python train.py --train_examples=98430 --image_size=64 --objective="v" --head_dim=32 --qk_norm=true --num_experts=8 --layers=12 --optimizer="adamw" --batch_size=256 --final_lr_fraction=0 --weight_decay=0.5
Rows from block 3 of a small image diffusion model, named by matrix and row number. Rows with one number within an expert belong to one neuron, the router's apart. Each number is 50 + 15 x the weight over its row's rms, rounded and kept within 0 to 99. All counts start at 0.
Before each expert's rows are labels from the 100 images, of 14848 (inputs lightly noised), where the router gives the expert most weight on average: "colour at peak" is the nearest of a few named colours to the mean colour under the peak; "peak at" is the part of the image that holds the peak. Only what is clearly more common there than usual is listed. The data: retinal OCT scans (Kermany 2017). In brackets: how many of the 100.
# router: router (model.blocks.3.mlp.router.weight, 8x128), inputs 0-127
# up: expert up (model.blocks.3.mlp.up, 8x256x128), inputs 0-127
# down: expert down (model.blocks.3.mlp.down, 8x128x256, transposed), outputs 0-127

# expert 7
colour at peak: grey (63); white (37)
peak at: bottom left (25)
router.7:47 49 40 67 64 77 76 75 52 51 69 49 43 35 74 69 61 54 47 24 50 58 21 62 57 69 57 81 13 51 75 40 56 34 38 56 41 46 41 48 36 29 42 35 12 26 64 73 78 69 38 54 47 55 28 54 65 32 54 61 73 47 82 55 39 46 52 59 49 70 50 46 65 35 68 59 52 57 57 21 34 53 45 60 64 62 54 44 51 36 73 56 41 54 26 32 49 47 57 53 47 48 53 39 44 67 41 43 14 40 42 55 40 67 33 67 62 53 47 61 45 40 65 15 22 44 55 54
up.16:32 19 69 67 43 52 27 48 32 46 51 27 72 51 49 71 74 21 11 58 29 42 56 55 31 57 40 58 59 92 60 44 42 27 31 47 59 62 53 54 45 47 48 72 36 20 58 29 49 71 54 31 36 30 48 36 35 41 46 42 49 38 36 54 74 72 51 63 55 27 57 44 10 57 28 40 49 54 52 65 53 68 41 63 42 33 50 57 52 53 47 54 66 59 33 60 53 80 66 73 69 65 61 54 41 39 58 48 32 54 54 30 45 26 52 65 49 44 48 30 57 52 35 38 59 43 28 19
down.16:66 58 42 37 76 67 61 28 52 50 19 47 81 54 38 82 33 36 56 58 71 37 51 50 53 45 38 37 68 59 50 41 55 37 72 73 64 45 47 64 41 41 25 66 37 53 72 38 60 61 51 46 72 59 42 50 58 52 73 57 42 57 58 69 44 56 62 59 64 45 60 40 64 69 03 42 51 71 53 71 34 78 53 33 40 73 68 65 68 77 55 52 52 71 42 57 41 35 73 91 48 54 50 49 64 47 55 56 13 73 57 44 48 47 58 52 45 47 65 79 44 71 60 62 31 56 60 67
up.17:60 55 38 25 52 50 67 39 43 28 45 51 88 60 40 60 66 54 46 48 83 67 41 67 69 55 56 65 51 42 61 53 57 72 61 33 52 38 52 56 48 35 39 44 32 40 81 35 45 36 18 61 45 29 60 47 33 30 54 41 35 36 62 59 48 30 71 56 47 50 43 52 61 71 63 46 32 53 42 55 51 42 63 80 54 67 23 26 52 35 75 43 68 39 44 35 65 63 68 45 61 46 62 43 42 37 36 47 17 15 55 33 57 46 31 67 38 69 59 52 41 37 55 16 30 61 05 55
down.17:55 61 72 47 38 65 59 66 55 49 60 37 55 55 24 43 53 48 34 73 58 48 63 52 45 48 59 98 57 60 37 46 55 71 54 56 51 63 50 42 64 51 70 63 36 28 00 50 48 43 65 60 53 52 60 75 57 50 59 58 38 39 56 25 56 41 15 54 31 58 49 47 75 57 52 58 43 41 55 45 37 25 62 53 44 44 58 50 59 59 44 33 99 52 64 48 30 75 38 51 35 41 45 50 38 73 43 55 32 63 50 37 58 56 41 59 22 22 55 58 44 61 75 73 80 46 30 53
up.18:44 49 46 50 42 41 37 27 78 53 61 23 53 71 54 40 52 77 56 54 59 71 44 55 58 72 26 28 41 45 65 47 41 58 24 51 78 51 48 31 62 34 54 21 59 55 67 56 45 62 34 46 29 56 43 59 51 52 44 33 51 48 42 53 79 53 78 36 32 26 57 63 48 71 51 68 74 58 41 44 60 69 79 48 77 56 48 63 67 56 36 68 69 65 37 59 40 48 55 57 59 52 52 52 20 16 31 46 25 52 55 71 44 22 70 62 55 08 56 45 69 67 49 71 58 45 46 30
down.18:42 55 34 66 25 50 79 67 63 51 39 53 36 62 54 71 36 43 73 31 40 33 53 57 70 54 17 71 28 51 39 34 65 52 76 47 37 32 56 48 38 44 65 41 50 43 73 50 44 53 55 54 80 21 29 61 44 50 51 41 63 51 40 51 40 45 43 41 43 40 40 67 62 53 51 50 58 67 39 58 35 65 71 40 52 26 64 49 69 82 61 28 35 61 75 46 66 45 54 74 36 21 27 48 55 67 68 42 38 23 69 28 46 64 52 72 84 54 26 84 60 72 57 35 53 47 46 60
up.19:55 53 55 56 55 60 51 46 50 48 35 28 50 62 12 42 31 39 21 63 41 53 52 73 37 43 61 13 52 61 24 55 22 61 54 06 42 54 43 52 50 75 65 70 62 42 53 28 52 25 70 45 54 28 37 56 23 51 41 53 61 43 41 45 50 48 52 69 68 47 46 29 32 52 43 63 41 47 44 53 46 37 45 52 29 22 46 33 45 52 50 52 48 38 86 34 68 57 43 58 62 72 91 57 73 43 69 51 96 63 60 55 47 58 46 35 30 47 48 55 61 47 39 40 76 63 40 51
down.19:46 41 28 20 64 21 48 40 43 76 78 67 32 77 53 55 15 54 42 63 47 39 47 57 65 59 28 55 54 49 51 64 48 39 59 49 65 19 51 45 24 66 36 51 55 48 67 73 55 67 61 48 35 82 64 25 73 41 44 55 48 32 57 40 51 50 71 22 64 73 47 59 74 61 37 56 58 49 55 64 46 82 68 16 49 53 67 29 55 51 59 37 26 48 51 53 53 38 61 60 43 10 40 47 38 46 34 47 09 31 56 51 41 39 61 66 50 73 48 49 39 37 47 43 51 53 37 46
up.20:44 36 62 61 47 40 35 36 34 51 41 20 52 72 37 37 49 60 36 52 72 52 45 99 47 66 52 39 44 27 51 61 48 45 27 25 56 68 51 48 54 37 22 20 50 12 54 43 51 25 16 70 37 25 64 31 38 51 54 50 49 06 44 50 55 69 54 46 55 53 81 65 44 40 43 54 51 42 47 58 51 52 63 37 60 43 53 17 72 54 50 62 50 61 47 53 52 39 49 47 60 50 62 53 86 49 60 53 65 50 60 39 72 47 57 66 39 58 45 46 55 17 41 41 36 30 28 48
down.20:48 56 67 16 44 33 27 29 40 98 50 68 33 52 45 23 40 42 47 56 56 65 47 37 57 63 56 56 55 78 52 49 48 58 57 49 40 43 59 27 41 32 45 31 47 47 23 65 61 08 50 47 64 71 51 59 42 73 59 56 53 41 45 56 41 66 69 72 56 39 62 65 70 35 65 64 66 38 55 50 61 66 48 37 69 53 66 63 44 56 65 68 30 64 51 63 57 36 64 48 55 49 55 58 50 65 56 36 46 28 57 60 88 60 41 52 49 95 40 40 58 48 43 88 46 40 42 87
up.21:54 53 53 40 54 56 44 63 60 42 57 65 49 46 46 67 49 61 33 54 11 34 83 58 57 88 73 49 34 67 27 47 65 62 61 34 44 65 49 67 49 54 64 66 57 33 54 39 59 66 54 29 60 43 70 60 10 37 56 44 27 45 41 42 50 50 36 38 65 43 85 44 43 57 46 37 63 52 40 50 46 54 26 91 57 28 45 79 62 53 75 50 47 67 65 28 72 67 31 42 44 45 61 34 43 43 56 36 68 34 49 40 16 51 70 30 43 76 58 58 26 60 47 50 75 53 47 40
down.21:45 49 48 29 38 39 18 51 38 70 56 23 50 43 51 60 53 56 44 41 45 46 57 25 64 45 48 46 25 54 52 47 56 38 57 64 36 39 37 55 26 63 72 67 40 51 68 51 67 85 46 70 00 66 49 55 51 39 67 51 64 51 56 44 50 22 37 57 48 51 58 55 31 44 39 58 79 64 53 62 47 83 58 58 50 77 55 47 28 73 79 41 30 52 33 65 64 38 38 40 64 36 75 43 36 66 23 74 44 53 34 69 34 72 45 59 49 45 31 47 80 56 51 25 46 39 56 57

# expert 2
colour at peak: white (100)
peak at: top left (72)
router.2:42 42 39 56 70 84 71 57 41 46 50 22 44 34 67 53 36 55 33 38 46 50 64 21 50 53 40 45 62 43 18 51 72 69 44 33 33 75 65 53 67 61 52 44 53 58 69 54 69 78 51 51 33 61 44 53 20 41 62 15 40 66 37 64 38 60 68 57 70 68 59 37 50 52 32 40 41 61 48 63 18 49 65 83 69 30 47 55 54 62 43 44 33 72 50 50 51 58 57 47 57 31 42 30 13 44 30 46 80 52 54 54 54 41 77 81 15 43 50 67 47 61 48 41 50 45 54 43
up.16:48 38 52 78 52 48 33 76 65 82 53 49 50 46 35 43 48 30 49 59 56 63 37 63 26 57 32 53 55 41 50 59 51 25 38 45 32 35 32 31 59 82 47 30 51 37 34 38 36 67 56 60 33 46 82 59 73 48 57 72 37 27 35 46 76 49 17 34 36 39 63 86 42 36 45 74 73 43 40 43 68 57 62 31 43 48 72 53 39 66 30 51 56 42 55 70 54 47 18 31 39 45 39 55 52 54 49 53 35 70 65 60 27 46 81 30 64 32 54 35 66 42 54 75 50 26 53 47
down.16:41 25 59 35 49 19 50 68 47 23 41 54 58 60 40 49 45 59 72 23 43 42 44 57 49 47 33 67 43 48 43 48 56 52 21 50 73 43 63 63 83 50 40 48 29 40 29 38 49 70 48 49 62 73 51 40 62 72 44 67 40 79 50 55 60 74 47 81 48 66 37 36 83 47 35 51 67 65 53 43 49 66 33 64 47 18 30 52 54 48 37 38 67 66 67 58 52 75 53 39 89 57 71 56 60 48 46 54 34 63 45 42 54 34 32 56 75 53 27 61 58 40 66 99 57 53 61 52
up.17:44 59 37 20 39 49 62 54 33 49 64 55 55 55 53 58 60 42 46 57 51 69 35 62 36 90 25 55 48 50 61 52 65 58 52 45 33 21 38 40 75 51 43 40 51 67 54 44 54 20 51 51 51 22 50 33 52 62 29 48 64 31 40 62 79 29 38 72 65 58 68 78 49 49 51 62 85 50 65 44 60 61 69 43 50 73 72 45 66 38 36 49 67 52 30 59 23 73 00 26 31 42 52 62 46 50 53 64 38 65 65 46 46 48 61 45 32 58 53 42 71 41 22 48 73 37 51 64
down.17:71 24 49 15 57 62 65 41 61 41 47 31 32 55 51 35 40 49 38 46 56 61 26 65 50 48 30 57 34 45 53 50 56 43 45 57 60 47 68 37 69 38 30 48 67 52 43 57 51 38 63 46 66 47 45 41 51 50 37 52 32 54 54 23 85 99 10 47 46 68 43 57 84 46 15 47 53 54 51 70 68 45 32 42 48 39 30 60 70 50 50 45 52 38 72 66 51 52 35 46 67 83 31 54 53 39 35 63 31 44 48 56 59 50 45 50 38 34 13 48 47 54 29 76 66 32 45 63
up.18:62 39 39 51 55 54 49 86 57 66 35 37 69 39 53 32 50 62 27 46 35 45 54 66 41 61 57 91 50 61 91 34 47 24 32 60 32 33 50 53 23 16 40 57 54 33 47 08 42 43 53 36 61 62 77 62 55 61 28 44 39 41 43 56 53 42 20 36 33 59 14 48 85 59 51 47 37 50 42 60 56 44 59 39 43 63 51 23 48 43 51 52 73 42 32 48 59 63 29 34 28 35 50 67 30 54 27 46 41 54 57 53 52 52 27 47 52 73 42 48 57 45 34 49 45 64 24 51
down.18:50 32 46 32 39 52 28 57 68 21 56 40 61 29 66 51 84 36 58 54 37 42 41 41 48 55 68 39 46 46 75 42 59 34 31 55 50 79 45 41 56 39 69 52 49 47 32 52 50 52 53 37 48 58 39 73 45 52 49 38 46 43 62 22 45 41 40 46 24 24 35 47 31 64 08 42 54 50 48 81 36 44 68 47 45 73 39 83 61 69 68 69 64 37 31 71 53 64 25 31 68 43 53 49 49 66 66 43 60 72 53 51 38 61 76 72 20 43 15 36 52 45 74 32 35 47 53 65
up.19:18 53 43 30 43 62 64 66 37 43 33 22 67 53 10 46 67 50 61 73 45 45 52 66 51 51 40 49 55 47 58 70 76 51 68 42 41 54 84 59 52 66 46 46 56 38 46 21 21 56 39 48 25 54 46 21 51 66 46 53 38 40 47 64 33 76 48 37 63 73 51 67 67 64 59 47 42 34 67 46 62 62 53 35 44 72 46 43 56 70 59 48 56 31 38 56 60 37 42 21 29 35 37 72 57 44 36 62 44 29 41 19 56 39 95 63 25 60 53 34 39 53 19 44 40 62 49 48
down.19:31 24 70 39 61 58 69 21 44 52 44 64 43 55 54 46 31 57 65 42 53 45 60 77 64 44 46 44 55 35 45 41 45 31 56 78 30 60 64 43 46 69 39 51 71 68 39 48 49 35 47 70 58 19 51 45 44 58 50 53 47 39 47 48 29 59 26 61 02 73 56 57 58 43 60 46 47 22 45 99 47 64 44 45 49 53 52 54 44 49 57 42 45 55 73 63 48 18 14 27 58 65 51 49 44 57 46 56 54 34 52 59 30 40 27 38 72 63 31 48 54 56 65 62 59 31 41 26
up.20:50 47 55 54 44 30 37 49 40 48 44 30 59 54 55 70 57 52 51 49 35 56 22 64 61 71 60 28 31 41 45 78 68 62 76 51 65 39 32 52 33 32 51 48 21 46 45 53 55 65 39 47 37 43 66 34 61 44 56 63 36 61 51 46 86 95 63 26 38 25 63 42 43 55 59 73 37 40 55 33 52 54 24 37 47 53 18 67 47 37 55 46 43 39 45 16 43 91 58 72 58 44 40 45 64 52 65 48 56 24 52 49 51 45 29 54 24 74 56 49 32 66 60 23 24 66 73 50
down.20:34 18 59 57 65 63 64 61 60 63 61 46 37 57 54 48 42 58 57 41 33 65 53 63 64 60 11 42 58 50 40 76 28 78 16 48 45 50 60 33 40 35 64 58 50 74 52 73 29 53 36 37 63 16 58 33 58 25 62 35 48 53 38 60 58 19 72 48 45 56 83 38 77 55 62 55 45 40 54 26 41 91 56 46 51 42 63 74 40 34 47 44 41 41 32 38 50 38 65 64 48 30 38 56 40 42 40 58 17 29 48 43 32 38 56 59 59 64 47 64 64 44 32 38 38 54 24 40
up.21:43 68 52 39 63 43 58 26 21 65 59 51 49 55 56 77 55 18 59 50 47 65 28 53 41 79 45 44 49 47 65 72 67 38 89 62 66 28 29 48 39 61 33 53 46 38 55 43 47 73 45 55 51 21 80 45 61 29 49 53 27 46 31 67 43 64 63 42 44 45 59 58 33 62 53 29 50 63 55 59 39 54 47 45 56 60 65 49 28 17 24 34 57 51 48 46 66 29 75 72 45 50 40 39 60 61 66 74 54 64 63 36 61 31 78 20 41 83 70 52 48 64 37 33 42 53 72 41
down.21:34 39 30 46 34 54 59 74 42 65 22 47 60 65 61 71 36 60 55 34 56 49 60 31 52 57 23 49 50 54 77 40 55 63 00 97 41 65 48 78 41 36 35 62 49 50 66 46 60 83 49 93 43 40 51 48 68 42 35 40 39 36 46 51 51 49 66 45 15 60 24 41 52 48 44 34 53 30 45 43 64 75 56 56 53 52 60 64 45 59 27 45 63 52 60 45 61 54 67 55 56 41 57 51 47 52 43 67 56 73 62 60 32 33 38 28 48 58 56 33 55 31 43 36 33 30 38 45

# expert 1
colour at peak: grey (87)
peak at: bottom centre (61)
router.1:49 42 79 72 29 32 39 59 62 59 48 53 37 62 40 40 67 49 47 66 35 41 57 61 43 58 60 55 57 43 78 47 39 39 40 66 58 41 39 50 43 40 58 45 41 54 35 69 37 58 58 51 50 63 58 48 83 71 54 66 38 53 31 25 54 54 34 42 56 39 63 74 35 26 48 70 64 22 74 42 97 68 22 31 40 49 58 52 53 51 56 99 31 44 29 51 49 46 37 48 45 53 50 58 62 65 62 55 16 59 36 54 29 45 35 43 64 28 42 06 49 57 51 71 56 34 69 46
up.14:50 39 44 18 44 48 56 57 54 50 45 47 95 55 30 54 49 79 58 51 57 54 44 57 65 51 53 31 36 36 44 60 47 46 38 57 49 42 51 46 42 35 47 60 68 17 57 40 47 41 39 47 57 56 50 55 26 40 45 36 50 50 61 84 53 41 70 54 52 62 36 24 70 74 41 32 30 50 43 60 21 43 62 66 51 37 37 37 39 49 65 00 60 54 62 33 62 56 64 68 67 57 61 57 47 40 46 39 63 39 60 49 84 49 61 43 48 71 57 77 20 32 44 41 52 64 00 52
down.14:41 55 64 28 26 49 42 58 53 48 17 18 41 62 48 44 39 76 71 46 48 44 48 67 57 47 09 27 58 45 54 65 53 64 49 44 59 71 81 25 77 12 61 40 57 46 58 48 61 54 60 31 71 50 44 65 72 51 48 62 52 65 30 54 44 59 62 43 34 52 42 47 73 49 60 32 48 42 40 11 62 34 42 47 50 36 10 25 44 44 59 43 27 77 34 45 48 49 70 46 45 32 43 56 77 48 47 59 36 48 56 60 56 28 26 59 66 56 42 63 52 53 18 45 53 68 57 38
up.15:68 40 61 47 47 29 30 50 57 51 69 63 58 60 70 84 46 58 45 42 43 54 58 44 51 63 38 34 62 57 32 59 43 68 36 67 61 38 50 30 48 26 56 48 49 47 62 54 65 62 50 74 53 55 45 57 37 40 70 42 58 57 51 82 51 28 70 43 11 11 44 54 70 63 68 56 64 72 50 43 49 53 60 58 62 32 39 52 63 62 43 36 63 64 41 49 38 72 14 85 66 27 12 15 29 26 30 30 73 55 57 54 52 49 59 81 42 49 65 65 54 49 52 55 64 59 59 50
down.15:00 57 73 41 29 56 32 70 45 31 69 39 54 49 39 61 36 46 73 40 44 48 48 89 53 59 10 48 56 48 28 46 82 66 66 55 76 53 48 74 39 31 45 38 68 45 63 53 54 30 43 58 41 34 47 50 45 48 41 50 48 65 37 68 51 56 43 08 62 28 49 52 61 36 33 63 53 55 52 60 64 61 37 54 48 56 54 43 44 51 36 53 39 27 69 49 53 50 43 63 45 19 23 31 45 29 59 44 63 39 42 36 48 19 37 47 56 61 29 82 29 59 34 55 39 33 59 46
up.16:32 70 57 40 41 43 30 38 25 54 48 41 43 41 50 26 34 31 43 70 58 47 51 53 22 42 69 76 27 57 25 54 29 58 89 55 67 49 46 80 48 60 43 43 69 45 56 27 43 65 55 44 45 36 37 45 43 75 64 59 50 38 35 35 49 53 47 37 79 47 50 42 37 46 37 49 60 43 86 36 56 33 67 53 38 70 56 06 58 72 38 81 54 34 54 47 90 49 62 33 29 44 45 63 50 47 37 23 64 59 61 37 41 66 33 51 21 48 57 46 49 54 43 59 73 35 40 50
down.16:70 19 79 48 48 75 78 51 52 51 40 57 73 19 64 52 29 50 59 72 37 74 35 45 50 36 49 53 49 50 34 47 25 37 33 63 42 31 48 70 57 60 15 33 48 50 35 49 40 62 48 24 61 73 39 50 59 39 30 41 40 40 46 65 48 54 51 75 49 55 26 65 25 72 54 50 48 31 81 47 49 34 43 16 30 25 54 51 64 47 48 37 64 54 38 46 16 30 59 62 66 42 38 59 62 41 58 54 54 24 46 40 26 44 74 41 48 39 65 40 45 62 49 54 35 20 66 41
up.17:43 38 41 48 40 38 55 53 40 60 64 48 58 40 36 71 49 24 62 73 43 55 78 76 44 55 70 58 47 96 53 38 42 74 40 42 62 42 36 46 41 43 51 51 84 27 47 19 47 50 71 42 45 38 41 45 43 60 17 43 70 57 38 55 51 67 55 55 58 41 57 53 33 53 35 42 46 64 62 95 53 52 45 44 50 40 69 61 46 86 33 74 50 57 53 88 38 39 45 37 34 47 47 44 49 49 52 59 60 66 61 44 43 46 52 53 24 26 60 29 47 56 15 53 94 34 42 42
down.17:59 49 54 49 65 65 30 53 57 58 56 67 49 25 68 49 51 48 52 74 59 33 37 50 55 50 64 53 69 39 53 47 58 41 55 59 43 56 65 48 17 58 39 71 70 69 58 54 41 42 82 58 48 78 45 61 44 57 30 68 72 32 54 27 52 33 64 48 48 32 26 57 00 26 71 35 54 44 22 64 74 30 85 45 54 46 69 51 57 72 60 23 40 42 66 49 50 35 29 34 48 36 47 49 31 47 59 55 60 42 28 55 61 70 71 49 66 29 38 35 51 60 47 15 49 48 57 65
up.18:60 50 49 36 40 47 41 48 31 57 87 63 71 50 64 99 58 28 57 46 54 40 33 57 66 72 36 46 19 87 44 89 60 45 59 67 39 58 46 51 48 45 61 39 44 47 61 65 49 50 51 48 30 65 00 48 44 54 81 49 49 35 88 65 46 65 68 36 50 47 46 39 40 60 59 74 59 37 65 31 52 59 39 49 50 39 54 49 56 63 66 60 35 51 29 28 63 51 61 74 47 57 36 48 53 48 41 33 27 49 59 38 25 52 46 55 59 54 43 56 40 47 63 28 76 42 57 43
down.18:45 51 55 27 55 42 53 52 79 35 71 60 62 65 37 72 45 52 53 40 32 33 76 73 74 58 39 50 75 38 57 39 44 39 43 66 50 59 45 82 69 54 48 63 71 58 32 52 57 41 48 87 60 67 62 34 67 27 36 61 40 31 22 64 26 57 81 33 38 34 54 65 42 71 53 64 36 69 48 55 32 42 45 51 45 50 54 50 61 08 53 46 38 25 39 36 42 38 48 47 47 30 29 30 36 21 54 54 55 35 28 20 65 32 66 61 55 44 52 60 47 56 48 76 45 29 39 41
up.19:59 42 14 45 35 60 72 62 22 53 61 28 43 46 57 63 48 30 59 47 42 36 51 41 47 66 56 55 20 66 52 87 58 51 52 27 39 68 48 52 60 99 72 37 39 49 57 63 38 66 57 29 33 55 46 60 54 49 63 53 20 65 40 42 25 70 58 51 80 51 25 59 29 45 33 53 86 36 74 36 45 49 43 43 47 35 52 62 55 64 30 94 53 47 59 48 65 42 73 51 46 60 73 63 51 42 60 51 58 34 62 34 56 50 28 46 58 55 44 35 39 71 58 46 63 32 44 53
down.19:78 37 11 21 69 34 60 35 71 30 40 58 54 35 45 52 35 29 63 48 56 59 55 51 53 52 69 48 67 56 65 26 42 43 38 28 20 59 39 69 75 98 38 59 56 52 31 53 45 65 51 30 38 42 58 58 40 37 46 84 45 30 43 39 30 26 53 35 57 42 52 59 44 65 47 40 27 68 63 44 46 43 55 49 27 54 47 63 95 42 51 51 47 34 50 51 34 65 65 52 51 63 55 54 41 50 48 56 70 25 30 35 58 66 57 40 69 37 46 55 71 44 54 72 47 35 78 32

# expert 3
colour at peak: grey (73)
peak at: middle left (43)
router.3:49 44 58 24 43 43 66 40 58 39 51 56 47 56 09 48 34 56 45 51 65 62 52 81 53 41 66 12 45 58 22 45 79 83 67 11 44 38 30 44 38 45 59 46 41 39 53 46 59 36 60 58 60 46 53 55 22 20 50 53 65 48 44 39 54 34 65 34 37 52 61 46 45 54 61 57 47 73 51 56 31 42 52 67 39 27 57 34 46 50 40 47 53 36 99 46 53 63 68 39 39 38 49 45 68 45 68 39 68 64 56 66 54 57 31 37 10 63 66 67 59 57 61 41 40 47 39 42
up.16:34 58 45 39 40 60 50 65 85 64 77 61 59 44 56 50 56 69 59 49 49 72 42 38 54 64 58 62 44 33 35 38 27 66 49 46 32 50 38 42 42 18 40 17 48 51 55 57 47 54 27 47 35 70 60 60 19 34 69 25 50 49 58 29 49 15 64 62 79 70 44 38 50 52 27 14 31 47 30 41 26 67 69 81 74 36 51 66 62 85 58 48 39 64 66 41 44 41 66 37 65 46 50 36 43 53 37 60 35 38 46 38 43 43 35 56 46 61 42 53 63 56 81 54 36 44 69 39
down.16:46 83 10 59 55 50 32 16 55 56 36 46 72 19 39 57 56 36 68 75 45 44 48 78 47 52 30 47 46 60 28 32 63 47 81 16 62 52 52 40 78 30 59 46 51 70 56 67 41 68 51 65 33 67 49 60 44 40 54 26 53 59 59 47 59 55 48 70 59 27 56 60 49 31 31 35 55 54 35 55 58 59 51 52 39 59 53 51 59 55 56 24 31 34 40 72 40 42 40 56 00 65 53 50 51 25 59 34 63 21 58 48 66 50 40 33 63 50 43 61 46 73 54 71 44 58 51 71
up.17:56 60 30 47 71 58 53 33 61 35 46 50 49 28 39 56 51 31 38 45 49 77 30 72 50 63 33 83 62 58 62 37 60 56 69 58 44 63 49 61 46 64 47 28 13 36 75 60 47 55 44 50 46 75 37 58 47 22 53 53 48 50 66 52 20 89 31 43 45 49 32 40 52 51 60 68 47 63 53 36 57 50 49 47 40 21 53 37 39 39 62 62 43 46 10 36 38 62 91 57 44 48 41 54 48 54 42 29 26 45 43 59 15 54 41 90 59 43 72 58 35 49 51 16 37 50 38 55
down.17:19 61 85 39 58 37 56 70 45 34 51 36 46 31 47 51 36 72 54 43 32 56 39 69 50 46 35 44 34 43 52 36 56 35 70 40 58 33 60 62 57 95 65 49 36 24 28 51 53 51 48 57 38 71 52 32 48 41 48 47 59 24 49 65 40 02 27 46 50 36 71 60 41 54 45 64 38 33 57 37 68 35 48 60 59 85 49 92 48 46 55 40 50 54 37 34 85 38 70 33 53 36 55 45 36 51 50 35 30 39 50 58 27 53 30 30 40 50 64 75 55 47 40 35 57 43 52 27
up.18:46 77 36 45 48 59 60 56 48 50 36 50 52 02 56 38 58 53 32 50 42 55 55 42 38 61 28 99 34 47 92 51 42 39 55 81 43 45 57 70 60 60 49 43 56 31 66 28 46 52 51 51 54 51 61 44 53 41 35 43 35 46 54 53 41 77 40 58 79 67 32 53 85 53 37 54 49 44 65 66 65 45 39 47 50 50 70 52 41 30 30 53 36 52 17 58 59 38 38 51 47 76 58 53 38 41 29 47 19 46 56 49 62 51 57 54 71 60 73 44 33 49 08 43 54 43 43 55
down.18:71 81 70 66 39 42 62 54 54 48 47 65 45 73 39 62 57 28 51 21 68 39 54 46 28 52 44 62 47 49 43 61 56 47 75 16 64 17 61 52 59 94 42 30 48 36 61 61 41 80 60 49 69 36 39 42 46 63 52 44 51 43 37 42 41 12 55 55 50 51 40 50 40 44 33 49 51 46 50 34 64 46 51 47 59 20 40 60 39 30 28 45 69 44 57 41 20 27 72 19 40 71 33 47 48 66 30 45 65 29 52 65 68 45 33 75 90 61 53 47 47 40 56 50 57 44 58 39
up.19:39 62 60 46 53 44 60 62 33 44 46 92 66 54 39 63 63 66 57 99 52 34 72 73 47 41 27 59 25 74 55 48 55 36 65 55 49 47 56 59 38 38 18 34 54 57 45 05 40 49 56 39 70 40 36 43 45 55 68 57 16 39 57 34 64 52 33 33 41 43 48 68 74 59 66 47 69 46 58 70 67 37 36 51 39 63 40 35 56 56 52 57 49 47 28 58 33 45 35 42 41 38 51 53 59 41 44 43 36 11 46 20 54 60 39 76 61 69 57 55 28 39 21 51 34 51 41 52
down.19:75 50 74 23 38 26 37 75 36 41 32 52 45 36 50 64 54 40 61 55 53 44 53 29 34 57 52 31 39 46 46 48 61 84 33 44 79 46 36 39 24 80 68 50 51 36 54 35 42 13 60 43 49 41 47 57 33 58 35 36 49 16 37 39 63 45 25 67 43 31 76 48 17 68 69 50 45 43 58 51 48 32 57 75 51 48 54 63 46 36 42 60 49 46 57 44 37 47 11 45 77 57 52 47 48 70 38 55 85 32 47 64 48 72 32 68 72 59 56 40 50 54 67 41 53 42 61 26
up.20:63 42 46 61 91 71 58 67 35 59 36 35 64 59 31 61 58 27 49 66 44 53 46 42 46 36 59 38 47 62 87 62 44 32 39 51 49 41 55 54 43 54 24 47 58 32 26 17 35 60 45 48 32 23 53 42 54 49 32 42 37 61 59 51 71 74 40 47 61 64 62 44 32 64 45 10 28 42 42 59 40 41 53 69 44 76 13 33 35 43 55 37 65 35 32 30 62 50 24 34 43 56 48 60 38 41 41 46 40 27 47 30 57 58 56 31 70 65 56 49 41 67 36 14 40 70 29 62
down.20:47 57 61 55 46 58 58 46 51 46 55 46 30 57 53 75 62 67 48 62 56 41 60 46 51 38 57 60 41 40 99 48 42 58 35 71 29 35 56 51 28 56 31 41 43 39 36 45 56 33 38 53 70 41 36 68 50 56 55 43 52 28 39 42 58 20 22 46 56 36 41 47 57 29 49 39 58 45 30 74 50 47 36 50 49 08 79 84 46 42 46 25 57 26 66 53 61 50 04 14 70 22 60 41 30 52 31 54 70 61 38 55 50 66 58 30 39 56 27 48 43 59 57 43 56 39 53 49
up.21:36 35 53 52 31 27 24 27 31 37 48 33 50 72 63 68 66 47 50 55 38 45 31 48 87 69 31 34 41 61 57 63 62 51 55 63 67 70 54 61 46 80 28 55 15 49 46 54 31 62 29 52 38 51 44 37 56 55 52 57 50 53 45 53 47 57 62 48 40 41 65 87 34 55 76 58 68 69 47 37 75 71 36 39 62 70 26 73 53 47 66 56 63 58 56 43 34 55 50 37 42 52 56 68 55 47 48 75 29 26 19 24 42 41 75 36 54 61 55 31 27 48 38 24 22 44 37 40
down.21:61 61 66 56 25 52 43 44 44 88 37 52 55 60 61 46 70 42 40 45 51 50 50 37 43 45 94 32 32 51 49 53 51 76 65 39 55 61 62 60 40 92 50 53 32 42 49 35 50 49 62 52 58 32 36 44 41 56 59 32 47 55 53 35 51 51 69 47 77 18 22 45 21 43 35 48 50 42 34 58 59 17 46 77 56 60 25 83 33 26 22 36 29 37 47 43 47 45 39 68 64 68 41 51 74 52 71 51 84 71 45 37 58 73 68 53 42 43 57 46 76 50 57 56 51 50 44 34